From a checkpoint of a small self-supervised audio encoder (BEST-RQ).
Model: 18.2M parameters, log mel input, arch conformer, norm rmsnorm, activation reglu, layers 12, width 256.
Training: 2800 steps, batches of 64.
Rows from block 7, named by matrix and row number. Rows with one number belong to one neuron. Each number is 128 + 32 x the weight over the matrix's rms, rounded and kept within 0 to 255. All counts start at 0.
# gate: first MLP gate (model.blocks.7.ff1.gate.weight, 672x256), inputs 208-255
# fc1: first MLP up (model.blocks.7.ff1.fc1.weight, 672x256), inputs 208-255
# fc2: first MLP down (model.blocks.7.ff1.fc2.weight, 256x672, transposed), outputs 208-255
gate.42 [112 140 140 161 126 135 145  88 110 129 127  85 130 113 168 125 126 134 123 182 135 133 136 179 139 135 122 125 123  78 132  89  90 109 130 133 187 131 102 174 120 118 108 135 104 110 110 116]
gate.43 [ 63 134 120 146 155  14  69 123 128 146 125 149 129 187 148 132  57  83 144   0  84 116  87 171 137 146  60 137  81 126 143 169  93 109 129 107 140 143 178 178 166  73 190 123 181 146 131 195]
gate.44 [ 94 148 137 133 143 123 119 138  94 141 115 133 126 116 145 131 117 143 162 133 100 144 111 100 124  91 120 155 157 118 156 116 176 162 151 131 146 139 102 140 131 118 126  90 122 106 152 119]
gate.45 [140 166  80 151 173 209 112 141 111  56  98  56 150 105 119 149 199 187 118 172 126 138 113 218 160 168 112 194  71  87 139 113 150  91 103 174  35 144 137 165  92 129 160 137 153 122 119  72]
gate.46 [103 119  94 122 144 130 137 108 159 145  73  89 155 152 127 130 109 117 115 116 111 184 148  97  96 166 110  95  92 138  85 167 146 113 155 150  81 108 107 152 134 164 171 152 148 146 133 120]
gate.47 [143 113 123  94 127 113 120 175 106 118 113 119 149 132 142 139  88 143  91 128 122 107 124 119 130  71 183 113 170 146  55 147  84 169 136 163 116  84 104 125 120 134 131 125 118 115 138 115]
gate.48 [192 120 189  71 124 120 119 112 120 155 153 176 117 101 113  79 115 163  45 166 112 147 145 145 134 111 124 163 121 103  80 119 126  94 114  85 167 147  59 121 163 112 118 141 116 158 111 147]
gate.49 [ 85  68 185 147  57 165  98 144 143 128 161 124 100 101 104 145 198  84 118 135 157  97 134 105  97 122 110 161  56 132  95 156 115  84 184 115 107 165 100 179  92 113 138 178 162 159 130 167]
gate.50 [ 91 130  68 121 118 154  92 156 123 119 105 101  91 153 168 158 103 188 116 146 100 104 171 139  93 124 186 150 130  83  97 176 163 110  92  49 120 166 170 146 115 148  62 118  91 130  91 200]
gate.51 [133 115  98 108 131 112 120  94 167 124 141 140 144 140 147 116  75 108 117 130  93  69 124 119 130 124 115 127 133 120 132 144 138  92 172 122 147 133 156 123 153  74 157 140 180 177 125 133]
gate.52 [129 102 146 132 143  95 125 131 119 145  90 103 121 143 112 178  95 129 121 141  75 101 145 119 119 155 136 127  69 117 125 153 164 131 118 137 119 152 114 125  89 101 114 136 148 154  94 170]
gate.53 [115 119 184 165 113 105  96 171 146 176 130 121 137 124 176 169 100 157 127 146  94 111 115 137 141 141 120 142 167  96 121  54 161 100 129 115 157  92  89  90 117 116 120 146 151 160 114 136]
gate.54 [142 169 130 122 114 103 144 146 117 176 131 119 105 124 141  95 105 127 133 159  98 148  83 130 155 101 110 108 131 124 100 120  96 148 125 121 110 110 155 135 100 170 119 172 141 158 104 119]
gate.55 [165 114  84 170  88  86 113  91 153 199 120 126  93 101 133 202 163 171 131  98  99 142 182 122 127 105 151 163 163 124 144 109 129  69 151 123 117 187 137 132  87 117 127 132  37  99 116 139]
gate.56 [192 151 120 129 137 108  80 163 135 126 158 134 163  74 153  89  88 119 105 177 114 113  72 107 109 143 116 166 129  95 120 128 102 138  60 155  73 110  99 120 130 113 108 106  96  90 136 103]
gate.57 [ 99 155 151 131 103 156 122 131 141 133  77 130 109  86 129 146 154 110 158 132 175  81 118 119 132 206  84 172 157  90 116 150 118 121  79 165  90 153  72 100  85  69 145 135  95 135 148 118]
gate.58 [122 137 138 111 146 161 137 149 123 163 117 137 137  95 121 131 121 117 120  91 140 123 155 150 163 137 136 103  89  95 124  93 120  86 121  82 120 114 114 108 113 117 125  81 127 145 115 117]
gate.59 [124 138 158 142 143 132 136 184 140 125 109 113 125 109 121  93 105 143 168 129 174 118 123 157 137 138 109 155 160 137 154  91 150 142 141 106 129 116 101 160 132 104 148 199 157 132 161 155]
gate.60 [118 150  86 108 153 163 130 115 147 125 141 174 139 121 133 153 136 114 132 113 111 143 139 159  91 129 168 140 110 127 101  97 140 150 156 139 114  97 147 146 128 119 113 148 126 161  99 136]
gate.61 [120 114 114 114 138 116 161 152 134 106 105 133 113 120 136 140 117 100 120 121 140 138 142  93 153 107 123 142 127 149 158  94 117 142 140 141 114  81  97 117 123 123 113 138 101 129 135  95]
gate.62 [153 131 168 100  85 124 146 171 127 110 119 154 120 103 112 135 128 140 134  75 140  92 113  78 104 123 162 128  89  99 157 179 163 145 126  85 136 149 120 171 130 108 121 129 103 144 145 107]
gate.63 [107 173 152 112 127  96 156 149 163 104 118 130 102 181  62 141 134 150  63 113 200  95 112  89 134 182 146 139 135  82  69  59  96 123 147 135 130 158 151 157 128 161  90 127 192 141 134  78]
gate.64 [117 103  93 134 156 126 153 138 134 121 140 142 102 116 140 132 129 153 114 179 148 110 117  92 105  97 189 124 100 104 134 109 150 111 135 123 157 155 103 149 156 184 134 178 106 128 121 141]
gate.65 [178 150  45 133 139 138 140 182 134 128 132 107 157 155  73 109  94 160  99 180  59 176  87  50 206 111 123 126 100 134 161 167 143 197  95  94  81 116 114 178  73 178 159 174  88 180 150  52]
gate.66 [100 111 140 126 111 138 140 111 106 124 104 129 120 129 130 127 106 169 115 105 146 149 122 138 118 127 125 121 142  93 138 130 109 116 108 139 110 126 146 126  92 148 159 145 106 121 122 136]
gate.67 [ 99 116  85 121 119 182 166 104 144 160 159 121 164 120  92  73 127 108 176 173 109 123  88 116  87 142 115 134 146  92  91 151 120 154 104 104 114 164 149 153 144 121  61 234 102 108  95 189]
gate.68 [132 127 108 136 143 145 145 109  99 140 127  90 108 115 114 135 133 123 129 111 107 115 120 127 127 135  88 160 114 138 148 123 124 148 106 112 123 155 123  88 160 166 141 159 168 127 146 127]
gate.69 [142 142 159  89 130  94 167 154  83 110 195 176 134 133 116 147 134 170 117  83 196 135 131 119  92 125 129 176  94 118 153 146 114 146 156 165 125 125 137 167 119 138 108 172 154 158 141 136]
gate.70 [190 102 115 140  51  99  50 165  73 190 132 163 173 107 146  61 102 136 140 196  89 103 196 116 134 125 130 166  45  96  96  73 192   0  83 160 121 115  63  90 229 185 190 172 157  81  95 120]
gate.71 [119  85 163 143 172  82 117  93 125 125 132 153 133  99  83 123  83  69 149 132 106 162 107 147 141  95  91  90 162 178 153 129 168 112  93 115 139 173 146 179 206 151 166 169 149 132  82 128]
gate.72 [124  94  96 115 117 130  94 118  97  71 129  63 154 150 147 145 119 132 118  80 139  99 126  95 154 169 136 106 120 136 191 146 112  99 149  96 121 151  79 119 187 150 137  75 134 179 141 147]
gate.73 [141 120 141 176 157 147 112 133 113 172 106 159 117 113  86 161 131 105 162 144 116  69  46 159 151 171 152 106 117 118  70 181 124 134 143 106  69 128 167 184 105 180 163 152  76 138 133 105]
gate.74 [115 127 154 133 139 157 132  75 144 129 163 116 145 146 110 109 158  79 179 121 103  97 101 165 117 133  99 162 120 156 161 136 122 118 112  61 107 127  94 161 130 181 135 130 186 136 123 126]
gate.75 [115 130 106 160 139 128  74 137 101 148 110 103 129 141 145 131 146 128 139 138 139 122 164 118 153 114 173 135 134 108 100 134 133 111 112 143  99 109 108 145 136 144 171 155 145 138 124 111]
gate.76 [139 199 146 144 148 129 123 119 114 134 111  93 106 131 176 133 104 137 144 152 116 105 126 134 136 164 144 135 144  75 124 130  84 114 157 137 100 146 177 101  86  84 117 116 114 131 141 170]
gate.77 [ 55  89 103 196 106  91 146  87 156 128 159 164 111 196  95  75  86 168 152 154  87 148 120 136 107 205 125 116 193  78 118 125 121 151 133 137 171 147 134 150  94 161  91 176  60 166 139 152]
gate.78 [150  86  94 135 125 104 102  74  92 175 148 116 159 130 159  92  80 149 204 171 211 111 134  72  88 205 192 130  57 103 116 102 165 102 129 116 180 174  60 181 152 144 113  75 216  85 109  86]
gate.79 [135  98 122  82 112 141 103 218 137 185 190  77  72  73 132 200 101  92  93 126  59 136  90 142 139 120 112  57 158 121 110 135 109  92 208  96 124 153 199 125 118 104 166 140 118 243 234 163]
gate.80 [120 109 137 138 152 104 192 131  93 125 121 130 140 104  97 138  83 113 160 131 123 118 176 107 125 107  98 125 129 115  92 175 100 143 105 149 132 151 140 114 159 164 107 115 144 106 126 127]
gate.81 [163 167 156 132 112 125  83 124 141 114 163 136 155 136 143 109 125 154 105 128 160 115 111 141 122 149 129 109 149 136 161 130 141 106 122 128 156 120  82  89  95 137  97 188 126 124 161 190]
gate.82 [141 115  81  76  85 202  70 235 131 158  76 187 164 168 196 151  99 150  96 142  88 113  87 134 121 137  98 108 182  73  96 127 142 145 116 115 112 196  65  91 148 220 128 107 103 202 124 149]
gate.83 [ 72  79 151 105  62 154 187 126 180  29 159 107 191  91 145 126 119 134 202  53   2 200  98 165 154 101 181 112 118 126 105 150  55 117 152 144  55  93 107 121 180 127  17 112 123 129  93 203]
gate.84 [159 121 109 131 130 165 152 138 111 136 165  96 108 120 137 110  99 153 147 119 120 136 118 150 104 145 138 132 129 140 119 146  96 115 151 158 123  86 131 106 118 117 120  97 107 140 179 114]
gate.85 [124 158 193 145 136 104 149 140 188 174 119 166 120 144  84 188 140 128 123  47 143 123 110 159 128 147 149 141 104 105 112 145 161 118 161 107 147 125 131 163 139 117 182 118 211 124 128 107]
gate.86 [175 167 131  75 142 160 179 128 162 143 120  99 128 129 124  89 143 104 112 128 107 163 121 113 178 158  81 135 105 120 169 123  85 118 153 100 158 151 127 141 123 134 107  88 131 129 159 151]
fc1.42 [132 140 137 103 132 110 150 167 120 178 116 168 158 100 104 116 140 157 113  83 100 117 127  87  99 102 113 115  78 124 122 137 154  97 100 132 109 150  94 146 151  86 122 146 167 101  93 137]
fc1.43 [ 98  98 146 166  99 132 102 133 187 102  79 104 124 136 150 220 141 142  88  48 108 109 161 206 182 159 156 105 139  52 200 164  85  80 153  68 131 212 215 103 227 152  30 129 166 122  90  83]
fc1.44 [130 127 109  92 118 124 133  95 175 129 149 118 145 108 127 106 128 114 121 124 119 130 117 158 115 127 116 158 109 105 120 105 145 150 132 139 112 137 110  96 114 129 137 114 102 162 129 165]
fc1.45 [182 106 133  97 117  91 100 111  42 160  64 162 166 164 146  33  46  87 176 128  82 120  90  79 100 165 163  91 126 106  95 174 177  86 116  86 131  98 134  95 170 121  66  98 110  81 171 163]
fc1.46 [118 109 144 103 110  85 155 128  82  85 124 137  99 122 114 112 128 126 161 125 113 114 112 102 127 161 126 158 132 113 159 141 145 184 155  92 131 111 169  89 120 147 165 130 128 134 129 137]
fc1.47 [124 171 148  78 105  70 110 160 113  93 120 137 110 152 164 124 128 127 135 115 107 159 113 127 139 124 142  81 121 118 143 174  76 129 162 181 130  98  64 122 109 143 124 132  96 116 161 107]
fc1.48 [ 63 113 117 115 155 102 119  67 144 128  93 147  86  46 107 192 139  99 131 116 120 177 130 134 180 162 235 166  96 144 133 177 128 112  80 129 149 102 200 140 172  95 195  98 142 167 147  83]
fc1.49 [ 85 129 142  90 138 159 106 129 137 144 133 156  74 152 150  82 113 137 168 156 107 148 128 104 137  97 117 145 109 123 126 137 117 134 111 126 105 140 168 115 103 117 136 138 150  90 142 148]
fc1.50 [149 121 154  98 127 114 138  91 123 172 121 122 154  71 110 100 116  92 119 124 165 162  97 169 181 133  72 123 158 142 116  67 119 163 158 147 125 116 124 121  96 124 162 110 153 133 145  40]
fc1.51 [145 135 141 132 141 138 164 106 146 123 133 124 117 141 153 112  97 138 155 156  92 108  99  98 140 156  88 119 153 125 145 119 138 110  75 123 121 159 143 159 133 103 157 135 133 117 166  81]
fc1.52 [168  89 140 109  98 145 117 150 124 152 167 127 152 100 118  99 125 144 126 112 167 149  94 192 128 139 128  72 196 132 138 139 106 139  85 174 103 105 171 137 121 101 171 122 123 110 143 151]
fc1.53 [134 141  25 144 213  82 160 102 138 137 120 213 126 144  70 118  91 107 106  57 130 179 192 120 131 115 147 135  98 136 104 124 103 148 179  88  87 181 153 119 129  93 145 167 107 128 113  61]
fc1.54 [147 155 115 150 147 131  83 114 134 119 144 132 113 171 116 108  87 104 127 119 118 154 130 124 127 131 114 129 119  97 155 120 110 106 174 143 149 117 131 150 173 104 102 127 143 107 149 161]
fc1.55 [ 76  89  94 106 140 215  86 171 125  64  78  97 200 220 120 109  94 139 148 141 141  85 122 140 107  93 157 149 187 106  68  63 123 212  71 159 178  70 104 171 115 156 125 158 127 154 123 175]
fc1.56 [121  97 140  99 113 117  80 157  90 129 109 146 103 134 133  96 119 172 145 137 166  99  85 103  98 183 193 175 141 150 100 156 111 116 145 169  98 134 134 122 147 153 105  83  97 111 134 104]
fc1.57 [138  66 178 102 102 129 117 137  80  58  90 161 107 128 129 114 118 148 131 142 150 126 134 155 118 136 150 145  79 117 123 126 129 129 139 191 199 142 119 125 112 121 132 135 113 135 152 145]
fc1.58 [149 159 149 128  98 122 130 109  98 144 128 147  93 126 119 112 164 105 119 109 123 154 116  97 113 124 119 115 129 158 158 134 114 123 139 136 135 108 126 107 171 118 135 114  93 160 167  95]
fc1.59 [132 166 125 127 122 171 156 167 138  92 184  87 126 108 168  81 129 106 122  81 151 135 101 135 142 153 131  97 163 144 161  87 152 178 139 138 150 136  90  86 112 145 161 145 135 128 125 137]
fc1.60 [129 133 150 110 107 130 136 106 101 128 175 132  84 106 144 143 128 181 154 154 136 120 124 106 113 124 157 147 128  88 141 127 126 122 138 127 159 145 138 125 150 147 133 152 109 155 137 180]
fc1.61 [157 130 113 136 152 137 148 111 148 124 117  61 146 122 141 167 114 118 110  86 135 127 123 136 124 121 117  87 112 129  94 143 143 175  99 150 129 104 133 159  94 130  96 155 174 128 141 163]
fc1.62 [159 146 110 118  88 101  79 200 171 119 164  77  87 144 150 123  90 172  89 104  81 144 172 172  86 108 114 156 115 119 123 176 108 155 159  87  99 122  66  59 127 161 130 110 111 104 122 123]
fc1.63 [ 59 138 103 140 127 193 123 159 143 117 125 126  74 206 124  87 141 123 109 107 184 146 109 130 131 140 198 111 159  99 111 104 167 152 114 149  99 152 131  88 158 112 122 213 132 111 109 148]
fc1.64 [113 148 142 110 131 124 175 135 139 128 148 121  92 136  79 105 116 142 125 150 103 111 112 141 145 142 155 122 194  95 149 148 170 142 119 101 139  94 113 140 138 137 128 169 135  91 160 123]
fc1.65 [161 151  93 126 153 101 157 152 152  92 175 117 208 101  81  38  74 186 169  78  73 179 139  81 228  69 130  84  52 192 189 131  88 204 123  58  40 120 112 173 164 225 143 221  88 155 161  41]
fc1.66 [145 106 119  96 154 126 108 137 109 160 138 135 116 149 127 134 138 162 137 139 134 151 149 133 116 119 132  87 149 116 131 129 107 134 121 139 160 112 155 178 108 122 142 107  91 140 134 128]
fc1.67 [139 102 215 134 167 147  97 140 129 104 116 102 102 184 153  97  72  98  73 111 143 152 137  86  42  51  54  83 105  85 126 104 122 213 136 113 134 140 193 117 132 139 186 122 183  53 129 146]
fc1.68 [ 93 123  90 134 160 110 117 127 172  93 125 123  93 150 125 128 131 103 112 138 118 136 128 175 121 159 116 145 158 127 149 157  84 123 123  88 120 143 138 147 114 145 121 129 162 127 123 103]
fc1.69 [ 95 157 161  81 164  73 111 168 128 128 122 149 132 113 143 130 148 153 167  65 147 122 124 147 135 105 124 104 113 157 176 151 101 124 174 101 132 127 155  96 155 197 132 120 145 148 131 155]
fc1.70 [173 150 158 149  47  97  99 154 129 197 134 195 205 139 155  38  64 125 124 163 110 131 169 117  94 153 155 106  73 106  61 115 140  31 118 185  93 148 118  91 230 188 149 159 180  37  45  73]
fc1.71 [110 124 113 197  88  82 142 109  70 130 106  90 166 114 122 121 131 151 147 107 132 117 137 141 134 164 127 151 108 190 110 107 163 122 124 109  98  92 137 106  85 114 119  81 126 158 124  72]
fc1.72 [164 128 147  98 166 129  75 149 136 113 122 101 163 136 154 140 130 140 156 111 149  62  73  86 154 197 159 148 113 114 162 135  98 122 158 113  84 164 120 130 121 137 132 141 118 200 148  90]
fc1.73 [134 120  69  76 184  78 137 128 134 148 164  72 144 138 135 146 149  92  98 153  68 137 155 146  62 165  79 185 153  85 122 136  86  78 153 160 106 180 112 115 148  78 143  64 175  92  95 137]
fc1.74 [128 134 153  96 117 161 102 122 143 174 142 136 151 113 152 169 132 129  86 119  95 125 128 137 140 115  70 110 133 130 100 119 142  93  95 175 134  95 155 137 142 116 152 101 138  94 150  99]
fc1.75 [125 130 141 142 109 108 139 124 139 133 126 141 114 139 133 126 136 113 137 163 155  92 139 145 137 122 126 125 144 140 146 137 139 148 144 132 131 121 149 121 103 112 141 131 129 117 143 101]
fc1.76 [130 198 139 119 133  77 103 138 160 119 137 114 114 148 146 132  91 141 129  83 117 148 146 120 150 134  94  87 160 102 114 126 139 137 172 160 124 100 146 134 112 110  86 130 107 125  97 198]
fc1.77 [ 64 153 116 109 155 101 157 102 160 135  64  97 159 125 103 134  80 138 137 127 255  83  89 171 112  77 110 139 115  84  51 106 112 135 134  58 115 126 113 109 129  85 156 127 143 158 111 101]
fc1.78 [141 132 166  93 127 161 125 135 108 132 118 161 138 144 169  78  92 147 114 113 135 147  98 119  83 145 152 122 154  60  85 115 151  89  87 147 143 117 129 159 144 188 199  89 177 106 146  37]
fc1.79 [127  88  85  59 137  52 105 128 163  86 111  90 153 154 139 151 103  78 203  76  46  24 163  64 215 139  53 112 132 139 149 131 112 120 134 165 127 100 152 195 213  99 144 129  77  92 171 136]
fc1.80 [129 152 155 109  91 162  89 115 163 157 172 110 126 138  94  98 118 147 126 120 141  73  93 109 161 113 141 138 140 125 152  92 128 151 155 124 128 117 141 125 123 189  98 101 102 117 159 147]
fc1.81 [120 123 115 118 145 121 106 143 109 140 105 106 136 131 122 139 144 180 129  98 151 125 106 163  91 149 107 123 143 180 134 154 128 153 145 160 125 107 125 113 139 123 114 105 141 121 147 153]
fc1.82 [ 98 107 175  86 123 148 103 167  95  86 139 111 149 109 160 119  89  95 164 155 117 130 170 189 141 144 105 159 126 130 104 152 116 181 121 206 161 117 208 195 161  55 109 119  79 107 146  98]
fc1.83 [127  58 168 116 180  34 139 143  96 117 128  84  92  53  89 148 120 141 189 103  93 126 161 148  85  84 151 186  84  14 118  97  92 117 156 116 108 204 110 155 149 148 182  93 154 122  82 115]
fc1.84 [126 103 122 109 183 156  93 133 130 128  95 124 113 117 142 134 131  91 106 122 155 150  95 115 130 125 145 132 130 107 139 150 148 116 154 118 122 101 126 125 150 157 152  88 130 133 103 131]
fc1.85 [134 113 141 125  66 126  98 145 144 129  96  96 131 126 152 134 153 103  92 119 121 141 147 161 138 127 114 133 140 110 150 128 124 168 173 109 121 151 110 152 160 126 149  75  95 151 109 145]
fc1.86 [ 90  59 140 123 154  68 121 130 115 156 100 167 115 118  92  70 105 183 133 161 131 193 106 150 106 109 157 130 100 135 108 142 127 121 134 128  86 158 146 150 112 140 190 165 147  97  95  70]
fc2.42 [ 90 124 133 133 103  86 102 117 156  88 116 104 104 177 158 135 114 105 126 161 136 138 130 134 153 127 116 114 145 110 171 125 101 141 130 160 154 139 193 121  88 160 157 109 121 145 137 127]
fc2.43 [171  99 201 141 165  95 137 156  93 101 165 140 237 193 132 158 121  73 107 133 140 147 149  79 129 151  39 142 108 132 137  93 121 165  97 100 148  63 105 146  10 114 138 160 146  80 157 160]
fc2.44 [127 130 130 165 138 125 114 103 112 125 148 138 117  91 134 175 140 142 139 153 142 156 113 154 163 125 155 151 125 178 104 109 123  98 128 140 122 153 129 146 148 117  98 132 135 126 113 110]
fc2.45 [164  78  79 192 118  85 118 162  61 121 105  89  75 137 101 172 182  91 112 134  95 109  86 103 109 152 179 117 124 159 154 211 167 111 120 166  60 149 108 153 104 148 159 161 176 132  56 138]
fc2.46 [131 127 112 123 120 167 141 102 135 169 105 124 110  91 176 172 131 167 149  77 127 159 152 160 109  81 131 135 107 125 103 147 113  93 136 172 155 124 157 134 103 119 160 132 127 100 111 108]
fc2.47 [170 150  92 183 148 143 102 111 150 148 116 136 108 134 149 211 153  91 111 155 132 116 134 120 137 183  54  97 180 109 188  69 230 165  90  98 143 142 200 113 152  90  95  56 154 126 163  81]
fc2.48 [185 154  74 135 165 151 104 141 124 114 110 146 125 165 130 132  78  91 128 100 186 110 117 153 141 128 101  97 149 113 127  91 102  98 216  84 102 163  94 138 131 173 161 135 126 131 102 126]
fc2.49 [130 138  99 135 125 145 153 131 135 121  69 144 163 101  99 132 107 113  77  86  93 162 119 177 170 115 164 139  72 121 100 160 134 145 143 149 142 117  72 122 130 121 150 112 122  97 133 115]
fc2.50 [129 145  97 172 168 114 115 126 133  81 120 104 106 107 167 144 200 145 138 130 108  66 136 137  75 115 157 132 130  86 103 167 193 162 127 109 130 183 110 159  80 152 140 108  64 150 138 175]
fc2.51 [138 123 138 143  97 171  94 106  89 104 145 132 109 138 115 148 132  86  98  84 149 117 150 125  97 132 141 104 119 170 119 151 180  89 157 108  68 105 100 130 106 134 140 118 136 131 132 154]
fc2.52 [110 124 160 139 124  83 106 164 141 143  92 121 158 121 182  82 140 144 108 179 139 107 142  68  99 151 135 162 105 141 144  83 157 160 140 101 129 142  97 105 123  97 154  74  99  97  97 138]
fc2.53 [136 117 126 163 110 147 103 149 135 196 113  81 137 155  91 119 115 183 129 114 114 109 125 126 131  98  97 125 134 160 161 107 106  95 140 101 175 126  95 156 125  48 144  74  80 116 169 173]
fc2.54 [116 142 118 101 109 119 154 113 106 134 130 144 123 139 130 133 119 148 111 127 111 107 168 124 119 120 137 158  94 119 118 123 130 145 124 134 121 133 131 121 116 116 131 131 109 127 147 136]
fc2.55 [188  48 163 119 171 142 179  98 108 177 142 226  73  48 129  97 168 158  67 173 215 185 128 171  71  74  82 100 108 153 118 128 137 162 151  79  75 174 101 114  71 200 145  98  41 182 154 120]
fc2.56 [134  95 110 126 139  73  87 121 114 124 113 120 127 138 134 135 168 105 116 140  79 136 149  88 158 127  94  88 170 172 126 141 138 162 147 157 166 180 152 160 110  90 185 119 144 128 107 108]
fc2.57 [134  85 143 149 103 125  91 137 160 127 161  69 152  97 147 123 134 115  79 113 112 171 131  71 123  90 100 168 164 172 100 152  60 144 110 107 146 130 121 198 184 171 104 167 132 124  79 135]
fc2.58 [ 96 142 144  99 172 103 109 114  94 142 131  86 184 119 123 100 129  81 161 135 146 122 107 112 130 119 123 115 125  96 109  78 128  56 161 121 139 128 107 159 115 120 104 141 113 125  71 103]
fc2.59 [144 109 126 137 136 140  86 127 132 144 107 123 116  84 125 122  89 150 175 134  69 111 141 136 104  97 123 139 107 106 106 145 141 139 105 136 143 102 133 141  98  96  97 151 120 148 116 116]
fc2.60 [127 124 114 132 123 111 102 144 113  96 103 165 129 134 114 109 155 134 154 118  99 138 133 135 142 111 111 121 152 133 127  95  94 139  93 126 119 106 113 115 116  85 125 156 132  92 116  93]
fc2.61 [ 97 103 122 110  91 154  64 124 133 135 121 146 151 114 140 117 150 148 132 140 110 135  94 113 112 131 166  96 147 144 150 109 109  62  95 102 131 126  96 128 177 114 123  86  87 121 125 120]
fc2.62 [121  92 140 106 163 101  96 103  93 109  82 101 186  87 119 157 125 118 125 177 136  83 118  83 124 134 115  91 142 149 113 132 130 105 150 126 137 159 115 143 123 100 139  89  86 137 140 150]
fc2.63 [167 152 125 149 101 100 122  98 140 112  92 110 147 150  96 185 106  69 101 135  74 108 146 148 120  95 111  89 118 106 166 163 163 139 148 149 123 128 123 101 142 153  90  74 110 131 103 137]
fc2.64 [ 65 173 145 130 127 118 143 111 136 142 112 125 134 113 187 140 146 139 135 151 131 124 127  88 137  90 100 184 112 112  91  84 101 127 142 119 106  88 136 106 155  82  94  78 104 152 134 123]
fc2.65 [143 108 152 207 168 110 196 146 123 143 255  66  99 163 181 179 183  63  81 160 117 126 137 124 140 251 148 164 173 151 132 197  86   8  89 148 104  90  73 102  83 121  66  84 141 145  22  53]
fc2.66 [ 87 127 101  96 117 107 118 150 168 105 108 104 116 140 105 118 102 123 149 110 140 128 127 128 114 134 112 135 111 128 140 124 145  84 128 144 102 110 107  92 131 159 117 141 153 122 115 139]
fc2.67 [167  56 168 188 160 142  94 176 108 117 193 136 205 122 159 105 124 153 134 163 144  94  53  98 121 169 132  68 135 134  96 198 161  83 135 129  96 153  72  72 135 122 127 128  98 177  83  84]
fc2.68 [191 116 160 115 109 137 159 109 130 129 140 125 160 125 126 141 109 129 150 131 166 116 154 109 115 115 128 141  93 147 116 155 161 132 124 154 120 105 105 104 135 150 118 116 113 137 147 119]
fc2.69 [143 105 112 133  82 162  82 157 108 149 121 165 130 121 124 135 127 141 106 135  91 118 143 142  85 102 162 159 127 109 134 155 126 161 105 121 150 110 124 115 153 129 157 156 105 119 207 108]
fc2.70 [108 111 121 158 140  98 119 165  79 105 171  86 175 191 118 243 236   0 162  44 172 255 152  54  93  61 163 248 115  92  74 175 130  50  22 231 146  73 146 138 110  70 243 255 171 191  77 145]
fc2.71 [ 90 138 113  54 145 132 207 131 139 135 136 153 145 133  98 131 128 148 155 167 106 128  94 131  88 144 156 185 184 200 139  94 149 102 145 144 102 156 118 140 119 116 102 151 110  80 153 104]
fc2.72 [140 120 141 130 163  71 135 169 118 153 127 148 125 131 165 159 162 104 170 147 139 135 152 168 133 111 135 159 159 164  55  76 120 153 137 134 144  89 152 200 135 107 107 208 133 135 153 139]
fc2.73 [100 177 126 171  50 210  99 134 124 142 108 148 129 159 108 105 153 170 148  93 127 107 104 160 179  99  98  98 137  90 180 207 103 120 114 113 121 107 116 144 105  79 104 139 131 146 126 122]
fc2.74 [ 81 109 140 107 119 133  66 181 112 119 165 121 155 115  82  43  93 129 103 156 158 128  62 120 113 135 111 159 106 149 166 107 141 164 142  41 172 141 130 101 146 122 116 136 113 182  86 120]
fc2.75 [149 111 128 120 130 130 138 113 139 134 119 128 138 103 114 141 126 137 113 133 100 123 125 139 105 154 155 153 134  91 121 105 128 114 138 130 109 150 140 131 125 150 103 114 121 115 125 169]
fc2.76 [153  93 124 144 135 142 153 177  80 120 109 101 127 113 129 144 156 101 138 164 138 108 119  97  82 145 127 119 115 111 131 156 111 156 122 102 110 143 136 120 127 123 171 169 122 176 150 113]
fc2.77 [158 161 105 178  63 125 127  85 140 172 120 196  60  93 111  76 184 157 186 122 126 103 192  85 124  95 140 159 139 181  97 127 157 123  55 134 130 154 159 112  90 123  94 127 147  81 215 111]
fc2.78 [161  89 149 124  85 161 158 135 143 155 219 104  94 128 127 147 139  47 126  78 108 157  78 139 158 161 139  76 123 116 179 129 138  47 129 176  79 106 113 157 165 128 173 172 125 151 106 122]
fc2.79 [196  94 141 134 109  78 187 141 194 132  27 172  83 206 226 163 138 105 146 115 115 151 134 208  79 165 144 143  96  81 137 100 136 152 129 137  60  87 149 135  98 109  82 228 217 145 110 193]
fc2.80 [132 117 179 152 120 122 109 124 114 118 113  93 135 120 157 170 158 178 127 131 110 153 141 149  92 134 151 118 155 133 100 142 145 139  90 138  98 171 150 138 165 106 135 108 132 126 129 161]
fc2.81 [156 107 156 116  96 114 145 131 136 126 128 111 123 140 159  98 157 124 134 168 109 127 128  89 147 124 131 140 131  70 149  86 129 182 119 116 149 109 100 162 134 125 140 125  85 114  87  70]
fc2.82 [135 156  85 141 135  90  93  54  99 127 108 136 109 155  92 109 116 149 180 173 183 102  97 162 137 172 153  31  80 189  70 103 163 111 138 110 115 120 152 147  66 195  83  73 162 148 159  94]
fc2.83 [157  98  99 150 135 141 179  94 183  67 111 102  94 223 114 134 132  47 137 153 132 189 163  59 153 199 106  59 165 118 152 191 160 116  43 113 101  91  59  86 120  75  32 163 141  36  89 182]
fc2.84 [145 153 111 107 108 122 157 127 128 120 164 150 127 131 123 125 126 141  98 145 117 136 108  93 110 124 105 117 110 124 142 128 113 145  88 143 156 120 159 135 115 127 104 124 129 114 157 137]
fc2.85 [140 121 153 110 115 136 141 168 136 162 159 108 159 150 129 143 131 143 156 124 104 135 122  97 164 155 133 132 136 120 100 152 147  90  90 109 130  95 137 109  37  80 146 135 154  93 174 127]
fc2.86 [161 188  74  89 129 177 169 138  98 126 136 119 129  80  93 183 155 141 112 114 144 121 126 125 154  60 161 129 105 157 140  96 100 124 137 136 136 124 128 157 135 120 142 107 102 120 150 154]